From a checkpoint of a small image classifier: muon at rate 0.017.
Rows from block 4 of a small image classifier, named by matrix and row number. Rows with one number belong to one neuron. Each number is 128 + 32 x the weight over its row's rms, rounded and kept within 0 to 255. All counts start at 0. Numbers have three digits each.
After each neuron's rows are labels from the 100 images, of 14848, where the neuron reaches its largest size: "top examples" is what is common among them. Only what is clearly more common there than usual is listed. The data: microscope photos of single blood and bone marrow cells.
# u: gMLP up (value half) (model.blocks.4.mixer.u.weight, 256x256), inputs 0-85
# v: gMLP up (gate half) (model.blocks.4.mixer.v.weight, 256x256), inputs 0-85
# out: gMLP down (model.blocks.4.mixer.out.weight, 256x256, transposed), outputs 0-85

u.14:161177099136121142127144156111159132133143082140160172118168200139103152154105114162212092174131179150087146115152099185039126139172108084134137085130133122152103127145096079182154123180128092063116148122131090133087163219139084134066109129114176115158141107
v.14:203089163115085141133157163102145083136147125133163138135073128112162091116112088093104144113182094101126127132082122103125138128129126192161128124161150101124176060156121112153157181119140129121135120121182097141126103099178173120145127047094131099100128117
out.14:140158088180120099129155124128084144069109113100084140107162138155152109206108127077159118163152184130141146131116117144080162160148119120133159168134099129124117082058058073174116109068104095113172116187056106141164167196144058107180161134169175162206128102
top examples: cell type: lymphocyte

u.162:153111135107153114154128140142126192131082078098064178140146128156122109088104129151122136105174139140109114103091140103148122113085156119159085146115105113141077099114149132102112098094106110178103148150140120181171202131201175144113118163173080134153118147
v.162:154085142124148152152104136126111110141104109160140096152157177116094101125177107087128103132068163149146141103050164132082159138112089126077146157069141062171115160158194098114159103058110088104139210131153111139109154133159166151094069133135148139141065077
out.162:192145100138180120158085175134067131102122135120145138150129098158068147119127086141144120138081174167167093142090148122174105156114125154112109102081167077096161136098106061132077171125153086127178185112129197078112117076105135118130139149097119119080118108
top examples: cell type: lymphocyte

u.248:193201113103088148115136122114112148138094099150135108119168110068168114103088078139147160117129106154166150149179133147140142066131119075173138138087161149127132150146141117177156083094095105079154132111190123150161136148072062131134171100119154082181109113
v.248:095168142158142140161153187082107103130133132164082117145092093118118112145125161070135143182072162133147131142129145130133105089091165116149134122118081115116160123133098141184127181096115118116113175116147089155153105126172104150094134133120134132164088154
out.248:103164101173087103140102173075117126009114105154106152129164124129110149171120141125100168116147101072066118122134121157155119153134137112170184075109119099158153157140169125104073149142211114120110081103107155113068136218197190153155099173127090115158148173
top examples: cell type: segmented neutrophil

u.142:142102168123166172150149099168145124127151140138140136079125063133121084150170172099089114046125160099111119142114128098100144103181125131142133075106106149179089128159085157110126088096101147116126122190051096117150121159094184177119125183182118115097132115
v.142:145132081115114191131063107137113180069164112132129120149175108075135098111085123116085173110167114093124095130088130106133142132150158172057144089127134122193091124146078177107103151111135173164103109113115130102142142148100147126125140165144138068133100116
out.142:176130117113138088092089176117124130194204115146188140095179079127125119135083182103089108112109131108152120076223138060166106171135119100120108129114101125179086095184060132146113085154120107132120097135127126101130115132093185159137162125136155123163118140
top examples: smear: peripheral blood; cell type: segmented neutrophil

u.223:164144131138057159087133134183175128054107115191111057134159102141141118148148148095142148188136116111155172168158155131118168058088129152129154095125193124124182090143170067148144136139130179131171099116106121075051178100053125122140129162080080117154112175
v.223:134074109114105165161108097108080145170126104118087142107163137193103166129134142149125145066127126129085072127122177071130148122170135125142128044139083117136102096150140117092144166131113125108121138120086116125082127128107165176172151087170125131150109112
out.223:100115125126142095158116114144099125105133121077173131124191123169111110083142088152143180175187148109111165115120141105094121123217130130130100141088066091169138122121162101132065099056073115141092165101068126074188131158064144156122137125126134079127141159
top examples: cell type: lymphocyte

u.185:151105125181139110167193121062138091169103136103158121134106119096136129122110139134157113116158122026096120160175081178128183117156127105161137163122090176064081136118120144165094118097108146113114175169137170115114167145131092177099071080104095198163084076
v.185:078152160192110160113114106154132109097094147127085113085153165092104149039203131173137097119160121141130162134128131092128153137131146183111186188132144126081107131103106103133108096131169114161170106170107092109099134106153163092180117149149080098134147123
out.185:141143155106112127172136126195152133128101118157076064147108126156080088192105103165113145119084167139187114122141186088097165095142137121072145147081181169129148138149131085108131107116111130125105119134133132117149156179159180114130140136174129148090197111
top examples: cell type: artefact

u.112:086104192167111056101115142130108187138127127179161110144135095114105108061134141162087183169093112132111099155122173151164152148111152116078152154153095131100093161136136139171151074110173137160123123117190140149124054185089124130163116147132171215172166132
v.112:147094196120151169092122124202150103096123135084119169076083125182119082164099176153161128117102171095151096150144093178088057120092100147142131115120110089092125114109190150143145071109138121083128083181167083155101168147135114133166128166126216136164152164
out.112:115123114112097091100107162105144122094108174096113127153159144136165125125156091112098152193180124148118160170143096169094114125201088171081102144090116095158160104120127092133078090084134088119061219097114086085161078126044152188108120151099167078105152175
top examples: cell type: artefact

u.94:150186170089111082108124117123100083190111128177159113098124169148151145071132137100120115095105049104128127203115135122157115153147074101097154132153061143125154146202131117089152078095093118113120123102183147106111129120098142136156158133133162146079139144
v.94:125184154148153129114139104155109142103162084130160151092171084184166159146137200153146135096097163092089104161161095118115104162094149102125106084094099103235144153091082074112101100111143138105148246186126137122176043127131138134170096134103112132088151083
out.94:099105170117070097156149122078105112136117105113135115146206110153117151063164144149107128175119138129096111102092106117098086180161123168133094122091105103143176132155152079095102132120132118098096157102103108076198074117112126129139111107152182088122184160
top examples: cell type: lymphocyte

u.191:112133082064161195132138129115153137145126110102098123125131147113036092102174076101135106132122109152114120117151132147072092076166171133160144098129138122150120144102147107113124132116135163130093095115104132124108073150199152094152169079178044090144167157
v.191:142166116175141070111106083083144149153080199206108171172069180093077124149145211115137157182118169113140139126117171155110151121110179156147089051102101175112123157087076066156134107098103152168163156118101116082092111131184135141130144135116122078125089124
out.191:144129133127155167104136184072107144114122122114135120138142158149089116120148107138172061076127075106123138087115126139087158058156113167174113092133089080162079111093077098144175146145210129116109121129134136155105124127218139089103144138150020109150117165
top examples: smear: peripheral blood; cell type: platelet

u.171:119109098170117165197202172074133091203123137143128148142042203163074125137124158154123177201143120106169089119215130159146125111123085137120145143104105145108147130097138143187164132157121136118086094067061112131119171121080126106089168078123083122110207114
v.171:155114141153107181145102151185173049156124139117144063193094166158128198138139148115104166129140116187129098203126149154082109133110168137138068145153168109120103145127097095103155114139124129155081139093196128110166124155100091181089124102096062072144121134
out.171:118145085103085126106185149132150117192117078195131143104094191134061128060143142171115161140123102113130065103220101161163105155052134094122109165149138151114150122122185094146122096186170119111117158118092098131064100143066108156111123081166131151106180126
top examples: cell type: artefact

u.247:111104112164107130132123078211165107083156092139110117132124170166150133078088154132137084057134103129157178103078101125101175134159140098128118149086158078050119154113102073098137087070080113130126126111161135144177108125080132141098107108126129167166186155
v.247:128146119128127101115127107140159166135095169114078125103128107124185165157153099193112127135088115116066084176134078151103144095194150142106177067087105130124053064123143077128157119140109158200142105117123108125167164164065164134165128130158087098123185148
out.247:146131173161162069179102056118106178120160134124128144095197078128175179150154133164113107153182130167143140110139120142156145141151142092085118138105090104084126154131140036116143134126110122131120245108169110151167088123120115141106116146128165111132135153
top examples: cell type: lymphocyte

u.251:102105107086182173111142099119126126051088128199167155149116127146060188077114130120157124144143130145122118135114163093121135143199146163110125151093096161131133149124147118148040145171101156121127123108118117100126151099136159120090149141147162102147097111
v.251:134108121151166123121138122144178166165160123142124115144113099106090131159128155109121182066109110113149138163107139110124134116110110145171053115112110182106128229070142123142102163135061139125050077125108112138209099116126154093086107169155097096124140125
out.251:149143150149136096094161144169107133190113068118155070128104114124164144218151101135093141118187127074179120194109138110086145155131130154149074117175178156121089127123086139192135151174122064094104113124091147125161090141138106140117148153079121105090160128
top examples: smear: peripheral blood; cell type: platelet

u.179:153186076162111165121145153109138197148137114126074111097151157117176161120117133146114130143140115142121144105103133117194127112095156145136064095129101161108097150134168103173169160157135125107104118095069156120173072148138118114096207150133144118125159174
v.179:154140076089068167111148113145138095100126183145130120119122106171118145177132125085086080164144111141111157230103129169157134060114138096156114146157105125166149040104157132144153111124085133111169120091116120127150138141187115091115164150151158085133158151
out.179:138189155073110132192168117147107106109122096090143132134098097078062127176112133039132121057067104082127110123108120133128124108069124091116154216131167132094149153149134128126106147148101107086127144128179124201136193150159122124134095101102015113128106033
top examples: smear: peripheral blood

u.140:111161151089164111031117102132123103128074070166128113148179175149137137081154122167174106137123120146091143131153089125139121096156128148128108142143073087141178187132086143063108114120096135100071146164116105148146098196170111088141170170134112142139118175
v.140:105145141101165129161088126131193136129147149088123109134076107153140113152163156130143158151129131133121155058120121145210096142079150179108091174169190151126131146113088158124113162165105083155137136138090165131175123087137166087119117127092159155119136100
out.140:130108082161179175208103148135135151148148126157081131090098048135135137123097081158144123053165072114164128144103129084145144141085132093144141108130225174146087071131123150116140150151140109157165093127157159101133166068103116153114087102102087146135095076
top examples: smear: peripheral blood

u.198:132123069134138048114120107095105142141149172121147066145147152176132177081076196115112144113094111163110135146140125107101089111130107145118118147136204129125131107113128087123095102171131138089168117103099127140123136130150097171156126176125146116101146071
v.198:110151147136121173133176145116175126128148172116151128120120121130155161165148153083111161159098184174097153124114087158122131114118133157175136119138080069066116123164157183172098170160192101118121190108133132071096126093073105162085102139109069147164201092
out.198:064157108125090069176120148157118129114198207128140110160103182141102148124067159117140199182106150146134125150104138075085122111105154105146111148192136094137156111172164120111112130171110134106138117129095113097086129125136156223146108176099171148147154137
top examples: smear: peripheral blood

u.175:114165141164106187130165145131093097069143084141133149100119144109093084129058148033104124090092096190132140199172138168116117129118135118109137176173088091136120155149123179112128079146112092093171156113105043138158152143168101121117150129185195108098112131
v.175:177128130135190113152130150155096104142158151103112113143185145107107152183122083142133187159119108115130112129148142141091139108122081129120187113134116103147133099148101142084077117163137076101169118119111172129139069123080142104102135141105059184174176131
out.175:181092155156129130098128125085150152070165127146117146121122155135169052115100101117112093158104157125160100158134133162094078146083171140106114125212127107144144193131129140106102107145043112114148147136118159157152148114119111151140136075161163104164108133
top examples: smear: peripheral blood; cell type: segmented neutrophil